config = dict(
    encoder_qk_norm=True,
    learning_rate=0.021,
    adamw_lr_other_params=0.0018,
    max_grad_norm=3.0,
    warmup_steps=490,
)
Rows from block 0 of the decoder, named by matrix and row number. Rows with one number belong to one attention dimension. Each number is 128 + 24 x the weight over the matrix's rms, rounded and kept within 0 to 255. All counts start at 0. Numbers have three digits each.
# v: attention value (decoder.0.attn.v.weight, 128x128), inputs 0-127
# proj: attention output (decoder.0.attn.proj.weight, 128x128, transposed), outputs 0-127
v.48:093092151131151068098149105100132128112143088114149121128149101158141109087098129135150154115143156127128135135124152131164087099122085139123144091142106154147133140123136159102148105072125113195137137204091136086162131128157144154064164070129144095113142141178149135127173166115108129114095109102139086079143095142134133158142167133127139116119114111108108145136135121159153158130110
proj.48:083156134150114130103115099081108183171144068177113127168141102105103155123191114166121094076086129117109145117146167126100158150142130096171110125108137117176152171129114128110133097114087127127137114074180175128134128125118133104159077164116143137143110104133117173139126114080137113099127144114117131144117125102148105130114145172116142163142132166152060097135142110109153160125100
v.49:176163110096117086175139122151149138064091085125114113090103115118155144088188142166133126130130108122100148129087154144145140136076119084152160119165046088130079123132110145120177144182106148175153117146154182139136137117120109105118123148103121142106135121110111142123067120113127139136142126113156189109059161119114130169114111108202089144138150140120096187122144101145120157157110
proj.49:185151150136156148091116078115116149099102126110113124119126134166192146129135154171089142082181105152113134116141133138146124133141129121114135132150178106145135195101118139107127117120095148180148109175121092146160196132136146087131121085087125103158103099062146143094108153131152085122099136204089123151159101125129158142095144128140141125123081058099148105120143133152073074131136
v.50:126136155178114116144105133093118124107105123137102123145128107106122123138152114105141135127129168153088104127140146064136138091105120144174135140137087116125109146118165105120104100119116169176140157127085133149126142126149157157123114134097122150123156100080095127117136135135165114127096119127136171116096165123151103102142123150128075131181134161110122155109129151120166113133169
proj.50:128152120114121136100119077132060092147159121125137144120171098134121171138162085079135156159108106179117131121129138165105119129148097068103179124144155127168109150144147109096122144121131113112150186130159124137134143137128137108134147102115113161137127119129128152141090152088110158111051094153124132098148116145149150112146132111122139157130118087115190106156152120116103142157101
v.51:083117103123158122136123193150095093108095142083151092119136147122130139106155151186136068175146138124118105159192152087155079134147194102107147100053186094133131115166124123207157134096107145135141121155168083104177121134107090092106126124195123126165156170103147090134107126164088161110172094127119076142185149122110126105096073104138161173126120158180124115135154068130119174110104
proj.51:140154127165133111149135102122097112100118113182139126135126150105131120157139126131161100149166171103061114158109184121132171138092157167096102086130127153139130138081141142132132166180186114133105116135089153119151123097119109167106150137093113134098119116144099143093095172061135051172133160106153067139114165121110140187124146153142140088111116152141120134121102126113135076095141
v.52:067128138114123084105150136134127116100124114122096124153157134167120142145159140121123092089119060144141137134122101141103108111154142148149118158152143104148148131091148145143123173154091164125164116163118117116130118097115119093067134092154153145106129149131126121113173156114114134079121162123139126122153123144130103135126127138140153138150143142097139148145121122138098123119111
proj.52:108167137147099137113110122112130128092106102175137107157089137098145128100111092177102120135134096087118128139171161154191172150108076141088135116152115116118140113125141132091055118113117126098171159152147104072160109124174108128111098118079125167079127118158142153126138143157105098146094113168186136124160139149081133126104102169109132085142134109127127123159106142118155123161142
v.53:080103098158163065152126075159118134103114137120127094153130150140165116163206127089140117125072163145129152133127141151115119137114126113102098168145081098120125127078137096135116133188070165124177104156128157170137178093125118081097092140135150110091129135137067133126136139137160113110172166127110148113096126177132105146183140140179097146189114104141122147123163117147111137062113
proj.53:058122117071133162121113112115102116075139107150125137105113127194151120113117112127093123110152184175085159105128105150161185150138097112153169094106153147108123137154150153081089097147100150111122120134102074116112099147096078131100123103126145160143159122167180112133156185163148108136113143161150115136139136144114177108144133145131142060082124148121151114119122159083131151177064
v.54:136151087131160133163143163173089109139111119070115121122133176171137140134128119135137071170109135132136132141118169140110053119158158133102159122143123144165109075087143144132121106089122114152093088137103162099153110139121127093090123167148133142128178165123103097143104112143123156139118105132135182097148110126157131153191154128122128126145068144157161136157120095136059110071107
proj.54:159109176137100141130119104086169160149132140155148112141161081152109126131133173104116179108166135126140088097135101170097193172114140150143158123116149149143134092106068134103103109159126129106092111148077130091120163146145099087099141097137129130119100145136038080103144150128125102145144143133129125156133131085122110108179136127141107138118188184123107128122129154122137120159120
v.55:084092121092122106080185123169102089157117140119159157108131098160173196095094129096128120117130121078150168146111152111124109147147109115124119169102134184127140112098097150102116064098148131148080131120100118096095122103138126117101120118134174108121143108158145135140138184102106143102130096175153112065168106094112177135138130177150202112154157110153105117148138114168104151150116
proj.55:108124109151131110118119162133166151117140080106141089167130107120119074105113116153139099083097143097121160133102149148127131106152139130181125136120138117133143086120121108129138155163095142121152143150119174122151131101152147155110114108171097177130116128132121132153095077099138112150179155171180135098093151104160126092103101143124106077094152166202094099127109127114153095125158
v.56:114126101161151090104092155138059124133128110087076086122158164106112127135147149095114139136123108125174131130127089074132156107083128140143109157043187132134165072148121115179133079133070186174131131082111105115123123149126152107135089188108135127129170148112063115088130129203139162166112113166091134149140150124110117143122147136092130109143102107178113146137190115116153125129176
proj.56:135135139170122095073137111139108072096136106079145125195171085141138117131120146125112078149128096215109189158078165160138161155110132167113118082152177110126050119105146128120132130069173077168147151151139130144123142098100155162142148097154145118109097162202085130110097125083148147143107151109178135138069159113100129138165128097112125131112153141106171145099104108114175121176131
v.57:126127170136109162144044075094131139147128129133097143096102146101091098145086138134129137119145182136133143145136110158156178088108133135159111136115129129104142098135092136076091113168146117142136104165117165115118084163135170151143116158110123131131113121139112137113117115131145087175208150149095141149133089134130152134092157119121145109101104093157158126144115141141112110150187
proj.57:105150116097101119157161156110112156098139144135126149094116117131092170121116134111102146130091130174148218149126098145130093115121148150086110095112108105155075130142156115187121141135086157186095106138136100149108101111073136152092124113140114141127083151161120140156129141140111133162157170116130125096133175157140122156136106145144098149128114078105107147159154113154124149115059
v.58:153129091140134102130151125164092124139129128139112114133150135165127131132145128128152113103122109144123098133137100125092123114186157182115138104143123126147137116094132156138139133096143165162140121131141098130119137093138099110092111106130126108153147102135121080148136147143096173080173134130136109142160112098111126108133142123124110133126150155120157131112114126115105153127117
proj.58:181133125123133153153102156109144139141088127156128137110134095123127118128121144166120160108114133132082082135141092123146147121100110113120101087159146139115149107149164163127105121127153095166174118137114084126120126140147094104120114113113063103132108113171127146168113095098145124151135169139148154129128141134144157122129127143142118097138122128145119142137116083136132103131140
v.59:102119106085111150186068173101115123115115115112161143155107118095141137121149087162141137150136113091094113138159116149148114164138160148117119074145128091110125157165123122138111180107139115140166144147135151106106100162132155175160155148143104104154127095108122136119115142109110099132106168146130113144122139105144171106084150132124163127054127161102093158107117109139118148135149
proj.59:076142142131117124102171101128118147184171105151109146124154093108109153159114117140103159109119098080093113158122119133098079098142145162100116145123159106155142142132111172154141107175190118116175157174137086110112128129114120096085119168143159125121131126129114124134096104143112122143085106135132115127144151136160116129113136099124157173155151127101131123087169105142128081106136
v.60:129146131111101107109156142126189129130155164126154118097081097160122153117069128131099113135132183104127147096148139158133106099119113086110176144097176136134111111185101111182110117104183076219182117098169096209098071138154052106138123121110085124118087154136155151115087063140104133102131136111133131128185124140153117126172112099120160163104131105131161080152120118075126123142095
proj.60:145084172125130124168122126139082146187112151129094125132123153098089115151129126170112050144093197132143119138147105114140119062147159137126112127118131092147163107100062127104161190140091140186176157103086175119174104143141108104099108110149118058139133084090091109104135128054153162190082133122176144167092111155087143169118149103141111105149115126147113122130089129154141135114129
v.61:146163094144130133137151140121132108145133114118168095124112131155163167072046109099135151098150161106134124093177111148146165045132097135160093124143142210186119080150084074130112068124140109117152117139135115163075128183123139141144132151160143122120131108158087086124127148173116209073132069151092153081169071097137124118179171119112134104107156148124170136126158099086180133163176
proj.61:134122131139083129133172159115118138125099123124096131170179147177100119147106186135152114131166092131106151166111098116114149135130120094106117149113116165138131120136120132095155126097152139118107106094127163092107102109127133123115105108125077101176118106135120149119149126090159131207116069083171138162082125165182137137111099167213109115132112130181140133128120073106104170098191
v.62:114141106135067148147138101140191129148126136153102149131113124106065111091069114175168113120181086110102122138106108144112178106172109154122171100121109150131109067126116122064140143154148131166170096135182158175156119128090132123125159132108126161113134181140133147181126106130133156100109152149145161092097120116097119135112152086141105115093131114126176121149133089111138126155146
proj.62:133070118151136115153082159099108149146091118108161134107132120158152107150172193153109112119138066076097086126111081090153100097126125112141132138117145116145176158129115157199106100195111164126135139137115108127159100142141117180134128102158118113137101095128146187110141133142126118116049149130130176140125113091119114146182119132155120112109092089127120175130095154126124155175141
v.63:162143139121114140139147114143162109184151145114173112133141092127178152103111098094116134127124155123124119148122129111182105124097144113124119111105146180122154120146098102092097102131139122128171150123079110087154151139142118118120133114124104108121129098134140133165083191123100069117132124178127059080123148137101158093124172130133175118113178099161078141139145142138097155092138
proj.63:164139080131153189131115140157155132119135086174132090139079141130082119135109114123119093144096127120166158090127106089090134112160111124166122111070117112104115132108093176165164124176112134125169152152134143160110145140089148185095143196163134130146116095134109141111088122112074170171120131188128141165092136126151126087152150132137127128091181151129126087095124087141131126108142
v.64:110136133104124153112147139128128130136136141130122144120121139123121142139127123126116127112117114130129119130139132114117129131148130129117130135121122131150132124104152139131142141123136133137139111117139126144166147139123113127109115130123155128104125136138124140121141124124142118128107177125088115115120110130122133127142135146121135130134147113123120129130129123113122138113131
proj.64:126135124113113118113137121115119124154122130128089111126128102136129126138125129153154117100126118098123140139089125092127152096141111126115121121154107128123119127128119132129116117156126127146088105140146138152138166129146127145159110117147154142109111143137152145116101121133124114133132136132107150107116140156131101153132114142099136128120097114131121118155150139134156127133130
v.65:109109132135141108117129137152107127137121135134137122153113108129146128125132113134136136115132111113127131153125124120140122118118112123121111115134112120110118111143136118126119121131117128140141167167139125130111140120138105119134129150134133118129129129147140131141103160129136128126191103125143163148157130147138129121109144142115128126135123126121119114101128112122132133106100
proj.65:093139101113139104127109142135165139127135111146128149148133116140113130154126118121148112127157131124127108114139120154136100099117145103133114116114145106119126102115144127122146140137140131084159142105127117130128110149125140177108132141120118109154140145139131118097159128158115123098126133113156108143143131100134143121114142122130117121107118129132153160111095156115121098113138
v.66:101110129115145139131121124129134122114132096129107134140133133140127125114118113140117129128128147120138111128137150128131132155125114124127138137147146130141134123133117135116140131142113132126127121114142141139108111145132138127126107113130120148119126129111139134129137115128118126127096142119116116110137140115125103156136113138153111119115128143124132149149136142149128119136131
proj.66:126122137119123139128116145146110103122104139138112106113119111118117153122132144112127127153087166078102112129120157129125134106138097155120114139120114176121113152135137122114121131121132155156127151134139146111116119132117121107134122112143146161115108109139106149151102130153136132134106121120133131113116127131134111126148149117127139161136129142127131137161150123138141142142130
v.67:126127095129135140124116123117137118121138104135114120128127123116139103127130130126148120136133135123134123116133142141129143138124124124118134121137140139118137132132135151124143123134131142141143108111141131126138122132124126150127136133125131142145124123120152117138134096138139131141090145115128107103122113115124124134108117133148124132119102120133127130139135128137129135144127
proj.67:125118103132138128147148131147084126127116135123136114132164120117123128108127116123137129141097136114119130130120130129144114140144120130130130131124123142125134127132131149141151122136119135180129100137126144128136096131094099113133121134127140130126134121123113122151140144125141129132124130146118126117120114096147134103127114118145137125112126140121117127143139138141122147123127
v.68:125142132132146137131145124127135127128137126142141119131125138119129125145115139144137129128109130122115126136151144140124145129117128134118114120134135147120133123116129125128124106143118149128132125125139135117132142125112128118149130122129124120128125127124142120135149126128123143130087121129106129120118125110115132128127145119131134140116135125110138135133149122138122126143138
proj.68:110131119137150141133130130140124121154140142140121123138145119142113143114119127133144130121107115109129132139153123139119148131119167113135147132133132111126145143116130120140124112128137118180143155148133124129134133116141102142129115093130127134133106136130126113129131133161133122116111114126118118124130120126118128100116131133144121127109116120142113139130125129137119098113121
v.69:138139118112113150134153125130135124128135120115136152135131114137105137114118124142145121126134140121121107124114127111134127114141137123119125137114125128132132135114134122141139123123133136120113113119103125139144116121124132126120117133128152126125135132130115141130137137136146124117124139149118130110107131128143145134156133138133146140134130134121139130132124138118117120137141
proj.69:146110143124106127121147096117123116130136146122104118134118128122130128125140116127134126109153132128113130132080115098132150109143145125124142127144121130134117135143119117158105139128138134107090113166148132130128133159148134127163118130142136136106131139113139106140107119086115124123121135157121122140124115133149129131118135129116111126145136102151114144139147133139118129156129
v.70:119132147123116117148151117138114118132122142145131125136119124138133119113116130112135126139116147142152136129129123143141110116149146144127143144123141137124125120098142137115125131111119130153139095117138134156143131131141141144127135129156136144131130143117119128102130114107128119128073129113102096075126118115119136108146120135120139131126115122142151120115130139127144124144131
proj.70:123135115084124120125146147140121133130122131113122147107141109125104131129160139136147088120128114132132141134112110129134154132106113106103125117115135140142117143102118154129124124144114163192133102136134126135147157118120140110117132133125109155114082105118128135121130134113110147165118151085071122116123123135102121135104115159134143131157123142108118103127102134115163152124107
v.71:138118148139123146138121130146132133151154144133133145134112135137128128124111121097124119130132146125115111118146121141130125109123126124125130113111134135148116139120145116112123139119136126143111116124125134128132142140123125127112138125136117135128131128115114135138135129163136118124095126119117122106110134131122121120151125117127133121146137118119128116131126130130099133096146
proj.71:134130131123131135132142134089126109151127143136094109131115145124111146134120131136150107120129138134103137131097122123119147119121145102111125116137132110141132136147114124134135131115112158142128116141130132150149136136142130117143114118129125150137122139160145134129136140122099121114110149124101118129122102113128136132138124136139115119136120107156122156141143151131133123110137
v.72:137143113140151125137147142136119116141140133120147113138130146129144109120134137115145140122118142137151126121125127146147117105144125154126132133121143104127138131110136149111118114125137126134125080105150130142148132132124151156154132132132131126136123133129132115121139115123119134113041154104100095063096140116101138108129146136105129137120120113140125116116145121112153132144129
proj.72:152129109107132141132145127117103136145126115133126120108152136138131125129154147137154112113114096103121137122104111123137132138131139088106141107133114126156134155126114152113131125133105146211155105132136142158141145142102101120135119131122120135130104109126151106129151145105129126142104157116099102138094124131122160130092138145144141115124128146115135102141108125134162160122106
v.73:128111146120118155133118129132126130130128135136141131138118114113110144139115131130156143132116153142126114141143133132150120123121147143156127110107111125115119107127144119124100122106123136134109131157124125141127139118119130114125126135165132116123141141114108135129115129124113119116108135149161142138107140150137147121136129128105136151154134115128132124106126131151146145116119
proj.73:126115135116117108137133141141169127113132135153127140126135115114106123123107116116161088117131143150133120122095136118122125123120155092143128099089136127143130123145137141104145144128147142106165104148139114121136134099132138121094116126138139130131120111108134120127130134121120119125141131137127127134179134124136158097113121140157106103142165110139137133134110115116107129123116
v.74:112133132142131121132122113131117147138139134145125114144113125132128116124131134127152129133127143129139129111118122134140129135118127135115137114125142126128111127124125134121120126127160121138142130134150110129118135146141149122135147128130129132125125130136136118154114133140135126139137120139119130127147143131120123119132114110121126121139114127123124126107132133127130133125122
proj.74:104124112121149128133116134128126136129131119134139129122151143138137137122118130132119098125122148143125133108124134124125128149102139088129109118121132105151153108144133134130133119129130142130140145137115142125136110118109122136127137132092114144146144131142128138119160146121115121118125163131109108136120122108121156120140090130131114090124129130142126145127130136154130117099131
v.75:153138140109121132142125141139114134138127124125151125122136125122113134136114122118116144155136105142113105109120127132145120131131148135156134145141118131146136145138128132113130134113128129124127122109119120131127144113140139120130131142118125129136135125131125128132126120115119127135133124146146130122115114130122126141120142118113142122116128133124146108120127132130143120131139
proj.75:165120135139145121117136111097135132126121151122105122133097145127144135119135132125122119122131115133129125113125113123131126141126133119102128154151136110133131111135111119133122143117129142109117111138114119124118147134153131113142122130120121121108138140144122119140134129111131136099157149134145144132133123115130124136105139132119114112142144126128132146145139103154139124134150
v.76:110115143122127135141128128134140112127121133115113145120127120129120133138125120142124124124129105118134136149126141114139124135152130134141128131129128130128117115124123149134123122132107128148123135112139129140134139112151114127127118119122136144144135119119119140125118129118115123126134131127114143144135133120154123122138138136130126128126128139123137130131127124136128135153128
proj.76:126117132133120105111131142136134125104107122124133122120107108131131128127137111126138113124128118112130118128156126135129130103134129142118133141117140148122101130119110114125133111143118124108129135142143142119113155140125130137113135129152138148123128144135113159114120128157147133120150117102130122103120150140106130124123113122113148125125129127124122134141132126123139118125167
v.77:109128117122118128114134109122122124121125134135122127121133133131124131126126109122155131120126113123114126148126135138107118127125129125131131120112133134114131127117135120134136121136143125135132119124135141156135136112128112119117133128130127130110123133125144104135133116128127117134121154147091134104103119120126138137133135138153118150123146117113120152138126125131110128136144
proj.77:120131115132132108144126113131109124118130129109115118147147109115126123146130119160137110125122120107135146137127145113149141114139116133130123135123140116115157142111124124140128099135138130140098110143132131122148130127119130144138111132136148143111137149113133131115119135145136120155136131118105138118114119143132142123146098109135129134112133118143110121148138120125137128126119
v.78:155129154103112137154151106123116126130134118114143136125142130127118141128109129129138121136137110125113123132137142125144115135129138132136114114116121131127120093127133124139120123119105144101112129136127130127125130118129114099121123121147126142136127130125105121131120139132121128100113092132145156149126138137137118122143134134122127115120136140131126134143135140154115121120133
proj.78:143141153136136156118150158149128123106114139138138128136097103127130144096137119135144121154127096129153129125136129123128141125125172151128129136120131137127115134149122125133127143108138112118151155153146124137126143123165131112108143110144130131138107129130112144137128120134114125124108088143135140126168130116103119119123143136121105127127139099106104150116136114124102123128146
v.79:142123104134117119109126143106149136110115132137117132128129129120131117128134127143118129140110143113109119137126146129123142136138113151137137125140136138112139129116133136146108138135115142136132127126111116135118126112131138128130134118129113133127132138117142123109132115129117146132101154122122125108106134123141127143119126125144117144116132120122127127134136134130119129140139
proj.79:131112115129134105148141106150133127130154130109133108131149125109098115120112117133114116142103150139129122146135104143126129139114137132144144129124129132105147146121128122144128132129138127142125117142130112108113110120124116124144130112146130129109134134115112103144123151121146130147138130119122118141138119132127158087126105116153137130131137108127129116132122120134123129141140
v.80:102128135130127132128123134128125118126130142121116129141122132134117131125133110129119126126106122123121138127135137136138133132122140129130108124138133126110126115135118123133137109138120120148137149137134137133138134127144121138136132124120118132139125126140127128130135115111117126123126125136116114111135135122138130133129132137122130143120140135128132116115134131121134129117132
proj.80:103134139122142125114130144139146112128120128128112148117133116151111130127141137118132130120158135105110123136146139146117148095118109122115140137115145130125106141096135109113117132129120150148129119118138115112133129120134143140112118123125119142122091141122125143122125126150115130119143126102118131124118133138109120146136116132139131136130135148133123130127117128115135120136119
v.81:126119150151132101127128125174112130147121139127115127143115126136124115132138129136140123121153100130117160141141086111101121128117123124122137109105125126122099134127126115118094149121138119115110154180152152137125137139126112124125146130149129125144139134139121120136111163154140134137188109112126165142145116135153144113115096114142135122141145128117105113119134099139095136110115
proj.81:107154106138118140130107146093135125131118097133163136137132147146149129135143136158135102131101097133134105147146129133142106132131143119117109126128150104126162112131107139147159108101131096088134157105120135142145126145115146163130148168126136144177165128146174121094181145166124136149086119108136112145107129097113153122146125143124131110096113097117122135111098158108128110118154
v.82:121144116140129135123122140135122133130132139120125117133131142125135128114149129127120124116125124151132126120122124136122139119120135128102132149128125134118114150129118114130133131121134120137118113101126120122125130131130148130154128123115126136124127124126141138129115141122122124141130122138121107118139126132120146143120127112119150123126113126133129122122145126118133134122150
proj.82:137129129122146120124119133089151142130145118117142146101118160148136119157135158120102121103145131143110155123140113136112139142114117101124144140139147113149128147115117114116106118115140122136117106128118111112126133111153120123130125142111121114110125129121154118129115116113147122123145147107120131130094141119122125162136130158128130124148125154144146111117112121133141137136132
v.83:118136126125136132105103127132133145125118138133129115132135136132129130134143137116107142104106133143124150109115131122126130140111114121127115143138118134126137119137114130134144131146153109151156159155131120099126121133119127138120122113116116124122132129131139139120122124120135138131190122122156119160144107149123114150107129113120126110140130121129115135106105134120156119114117
proj.83:122136114135130119140116117138156119147129117141125152122146148123124119124091138121101150134139164147130131140132154144128131129121099149131127144136137113125126105119158134117147134145145135124094122089109092112111120089141150138126134116113118106124131124111116120141136118152115122120164119138154153124138141127136097151151123132127126120122121143135152121124125128136140110129120
v.84:136119106121115149132125128114136125127120128119123125124142116119095125124141121113126112131134106136116121136134140124121124126131130114123118143128125139162131118139113130138150134138108129135111116100107144127134125124139140124106142139120115143126132137115121125129116139109117099146144143159118130135137143129148133127141139127132133117144137144129129122131123142127130119133135
proj.84:149118153158121114129119122119140140109141149111136124121094148122130110135141118134115138101175122141119139115121132118126117118145100146128156139125136143128110152123130113110130135129141128089086094131152133127135130139146117094135101138158127131114124132129130127136093107114141123119175124129135167126109128136143110147129127117124130138147142144130153107143146110113130145146156
v.85:143132148120110127136136126111138121124111131109139126142146129105112139141131132112121132126123133120137128139134136133139129132136116143130129134135124150147144113117149134138116152132113150129124128129119115123130147131137125134120124142143113130133110135112112129125122139107131142132104139148128126147133124126128111123117146129124134130107123120113120122126105120146137145136118
proj.85:140110128138127111130132130146130144128137142127122127138101108122122120144117110124122127130134117149155132137152111145114100149125148130155142111114117128119136114121124136115149135137110112121148119132127139128141139111123102130102126118128134131129125119141118130110121135139142124120145121110113139116152139152121128117111116113144135116133123127119140119128124116118131118108121
v.86:123135140113123133131142137119115129115130107136135135097134110131116140131112108149137152121114126139117087139130151120162131124152143129148118137120132117105147123121144142128141106126125132124131131135098089150120131111148134124122116119134142122110131135122135123119129110110107128124128143149135131129106119136140139154114151144105135141126129118129150129108114127112151123137123
proj.86:147115147124140096120139121133145119121127143125101132114134111117128139143133127132128115104153144126135138109123112118124154122139142125119142146124122125130143115122138113120116139129139143102116112169138100108113152112146139145111121120129145137085124153098114131124117130131139124125158136135153146140145141157124142114118119126126105130142176135148127135146130102156126131140125
v.87:125124133134145141134127132127133116120120112134118126132122130109122125130138121160131132119127114118133142142130124127108136130140130132143125128110145122115137123124129140123126127134130128115127108130135148160115133124139135121125123129129121128125120140134151113133129118136118113135114140139102122105110130111132129117120121111145124148122130130127142138150124115141123126150120
proj.87:131131106137125134127115136113099127121117114119146111117143125127145134119138119149134116105095093094128121120156133120146127141145134120113133138137127127129150143119107136127122096130131111127121147144129138126141140133103099125123129134146143157133132125121144124107127139152154137147123124111123134114090137117117148111117116113133131117113124130123125111132126112127139136108140
v.88:126130135140146139134145140117133137122140138119126123139135111119116108121128122130115126125120114124105120129148109149132137111126115129131126137144121133130118137140117100132119117128099124125140131125125134134120130121126140135144136131107112134132133132126128122112118124141130148132105108122127119125138137117122121136126124147123127123132118122115122137116137144135124137135122
proj.88:130138133144150128121135152136142100138125138113117131120124134152109138120135131104122128136146117104091106143149120165112130121116135122124137134130140126121119156116117087119130154116121142146159127120128116128129129138151123121111131123139114128111098159133113114138140142138113123102112121122144106143142135099117138120111133138127143144142129138144132162124116129119108127131158
v.89:124116126130129151114145154134129128136141161125140139144136139124123118127145133121132122136132118124128128120138122144141123123109135156125143126129129125137110115129130131109136133119112139169147119123141138138141141113133118141134135138138140134140142120134133127134119121134130128135071125119110106112124124119121127129129150119119130128134122124134137110117138130129125124131122
proj.89:107143111119151122118165121136151122145133108141110121138141106155087129100119132114154108126139126129109122108103102137137133107101155089099136134146133103154112146117125126144141139151117161190179085127142120149123126128152131143119132132127098127141075139146125115131150154119114111113148155124093121117124124081108141130113119157141124104137110146128141144125114148134135124118155
v.90:126122131124134116140130109139120136096119106166156126121109125143143131127107124130146138127124136132122138153143125119143128118119150116137110125107144134084141127122144100120110120116139138093121159172128105143128123119133121127133135131158118141126151135136134121134112133134118113124153115131148164144137125141117131130125122122128142131135134129135144132127119129146141103114109
proj.90:104143139112132131131128154148144140115134104130149163126136131121098147142150116134131101122159136164140146122125123139122158136126151119132129130092141117142162117113138121144116128111161116104151144130125109107137116096138152138099120126109137121126116126094130131117143112131100126142087113119128146130154111120122135131132132133134081139134160117142121131079098126106089119129099
v.91:140136136123128127145131132118128122127130129112113131121138125114116136123137109111121118130127110132119112136141124138142117135141125152152130119135119124146130142134118142145137132148099141154114122095133139147149150121139135125128123134119129115139131142117107128133134123110122129134084158123116114123122127108128124134145145137117123130134142128098130125114118132133128123139128
proj.91:163112133134134100130154121117124126144139152122109123126115125114116103118139126122139124130131101102116125163133124137145112132119122134107153123123128151109109148122108129127137137131118125160117094139139133136140147116122115109114119151151137139117125126136117122128131147134138129122171127116115136129132133127117121104110110122139165139109126109123125112140136130128144125141156
v.92:128142106120122134139136133142118151140115119134117132124114133125122125150126095139125133135126130123104120124117118114123131125127115141135137118117150127097153153126124126124111126120141131104135134151134118127136121139119120152134134133142145130134142131116138127105154134137131118148142158129115137122119127120132144136125113122131128151104139120122118147124141102126132113140140
proj.92:124111130147123121127127102116129115138116128124098110137107118160136144149124106146117120128103154133116114150094121108116126118181139115133107138154121111111159114153123128160129145108145129118099120119129134127123115155121139142167124122144155147116157147135137098131151136108118128123083145153132131145138096136148150137131132133131119113125134117147127161150130132151109120153123
v.93:131149134130127109125134131117130133150149140115133115133138138120113113133124122110119126134136117129131125114124134140129130135123114149135126115125116125129131129138139125134117120112120123128126128127134116139148137136124116116122144138144118137127118110126108118121138140121111136132091125135129123123109139120128137127142128138116128140144144131123121126123131142137111127106153
proj.93:131149147133135130119148144152136134120118143113121130140120098135128130119129133132144130156129113110145117134119118126107114118111116132125115106117126119110122129109132120118143140114109127158150112110127127137153137113145127124117128135119133128119110149127140151130141150126123128129126128111125138147155134130128157127103102121138137147145136127110107120133113104119126144127109
v.94:111121105124116110132119132141126123120124146143120120130122127127130128113124127112129140143132127139142113121131130136125120127137147134116137136113116133125133138127135118140121144139126119116107096105118130146136141138145132124125133128119143135132118122134121114122138147113132116135124177131101126107120127138131134127125126101120160150118139113119134129128131109124129124136126
proj.94:144099120128123105145092114079126140118152128114158131103132169117140121152155139153122082083115131145103153135112112115138128144131110098139119116122133145146128144137105143112101121140152118111095123174137136116148141143122111117157117164150140141120157118134160130132119131112145120143124156105115125126104140138140149132126136136108125124129138122145142104139147128149155146130135
v.95:132133134122130132137140133120118113126128115132133142126125102125115129135136118131130124125128128142126117125120136123143116127143121126132130127119125111114144126128134143118151117133125127134139109114125111133133141116133134133119125129136134121116120139115121115127132121126136144119111145137116127132125129136114131108127130131117120125123120122127116131100129125120143131135114
proj.95:145109112120137105155131117127122123122135128128119127116147129115138112142131107123128104120125118127125141134133116123136129157126147112135146120134125126128137111151115147128149116136123134130132112147134139134117134128114116135133132129126139129112144126124107112125133136125128124121144137159127114133136138132132136113120109131132135090115151106136129137138127128144117134121130
v.96:147115111123116200142087145093137135131165124079141066125143126123128124136129140111142150124171084181137059139108090128117107110168137137158138110111134093094164111156126088142118118134157130123136107103153177154129131105105160136119127124142085128122121132129109101138154097151134126146111118141165122151145147145127157120127128167117121119157163147092143118076120170074132109099110
proj.96:141108157161145150133169132131104135110134150115141103113146144080059125144138121135141116129112140143158084092074136147097168120151121098142089181123132186124151113065139136134073134095104146135101130133142093160099158147137101122140131140120114156125139124135114134111130117129137177109121164175137135127148161127138124103146158103090100104150156112151146151138136117102145155124127
v.97:108130149144105080111188222154110141092123092134122196140135132089115146100135172103103086097124158148130133112130088082131165111142145177168150153124112125075124098166144090150163163117179150131111141094160079137105199131078109082045146111123115148101176117143133090114138134089118180139110138109128117124096158140123122119112121098085086124151189120156032120103122167108122150121149
proj.97:100046148111072151172148132108138145119167124105117088133083141174117126133127096135148150101080131142107091089175143107143165117098158081128106094152118128131146173051109141141163167148140083112163095126123079169146083115079177135118115113150114148127128130060154108101114155111156098128104168075098182163144162093155123149141096123147149137138146137143152133120094140163134083204152
v.98:154134135124117129131181141115128112143115147147128141135134144138120106131125117104121140115144109128114155143147060154128104088160168185123177149113125096105178133134113143147059116127096125164118190093103113151150102168113105055104156125121135137129172147162073166075140152085128133116136130092161090110140137150098077092203133140119111127170160117103147099157114186155075064133117
proj.98:145139128141126135139171119143090144116155115136146123135103097125139129119101169118101125150142125114117157178180124136077158082111107122141100141127149136183140061138128083160125106115069128133176117164130136148142107143106147118118132088148152115128122135115155025081146169139186136107151160154099141109139144122131131097169141150109172128146113092079112109118143109113171087118109
v.99:140111083128119122160117151141137154097144119066154110120160113127154134090162082162134128167134105139100150094105124098159092133130103154134133109170105131136125193165082143138132113117127123131124122148109151071128095121147154151145144129123128134121117155129128134070105146134122168119142108150116203109098110085151111159148071109138144139149112148121109130144163078149125114141141
proj.99:130111134152182104096168113133175100142116127090143130115135103126113141136120127105145135134146124147095089068108174089127097140094151151162124142120141136076114157130125165097138138166115145124152181121089131122093124153143126098149133119141160146126164103146178086157129124093083150168111093167147172097104111145135132161121091167182141164104123127128140125143140124121095087094133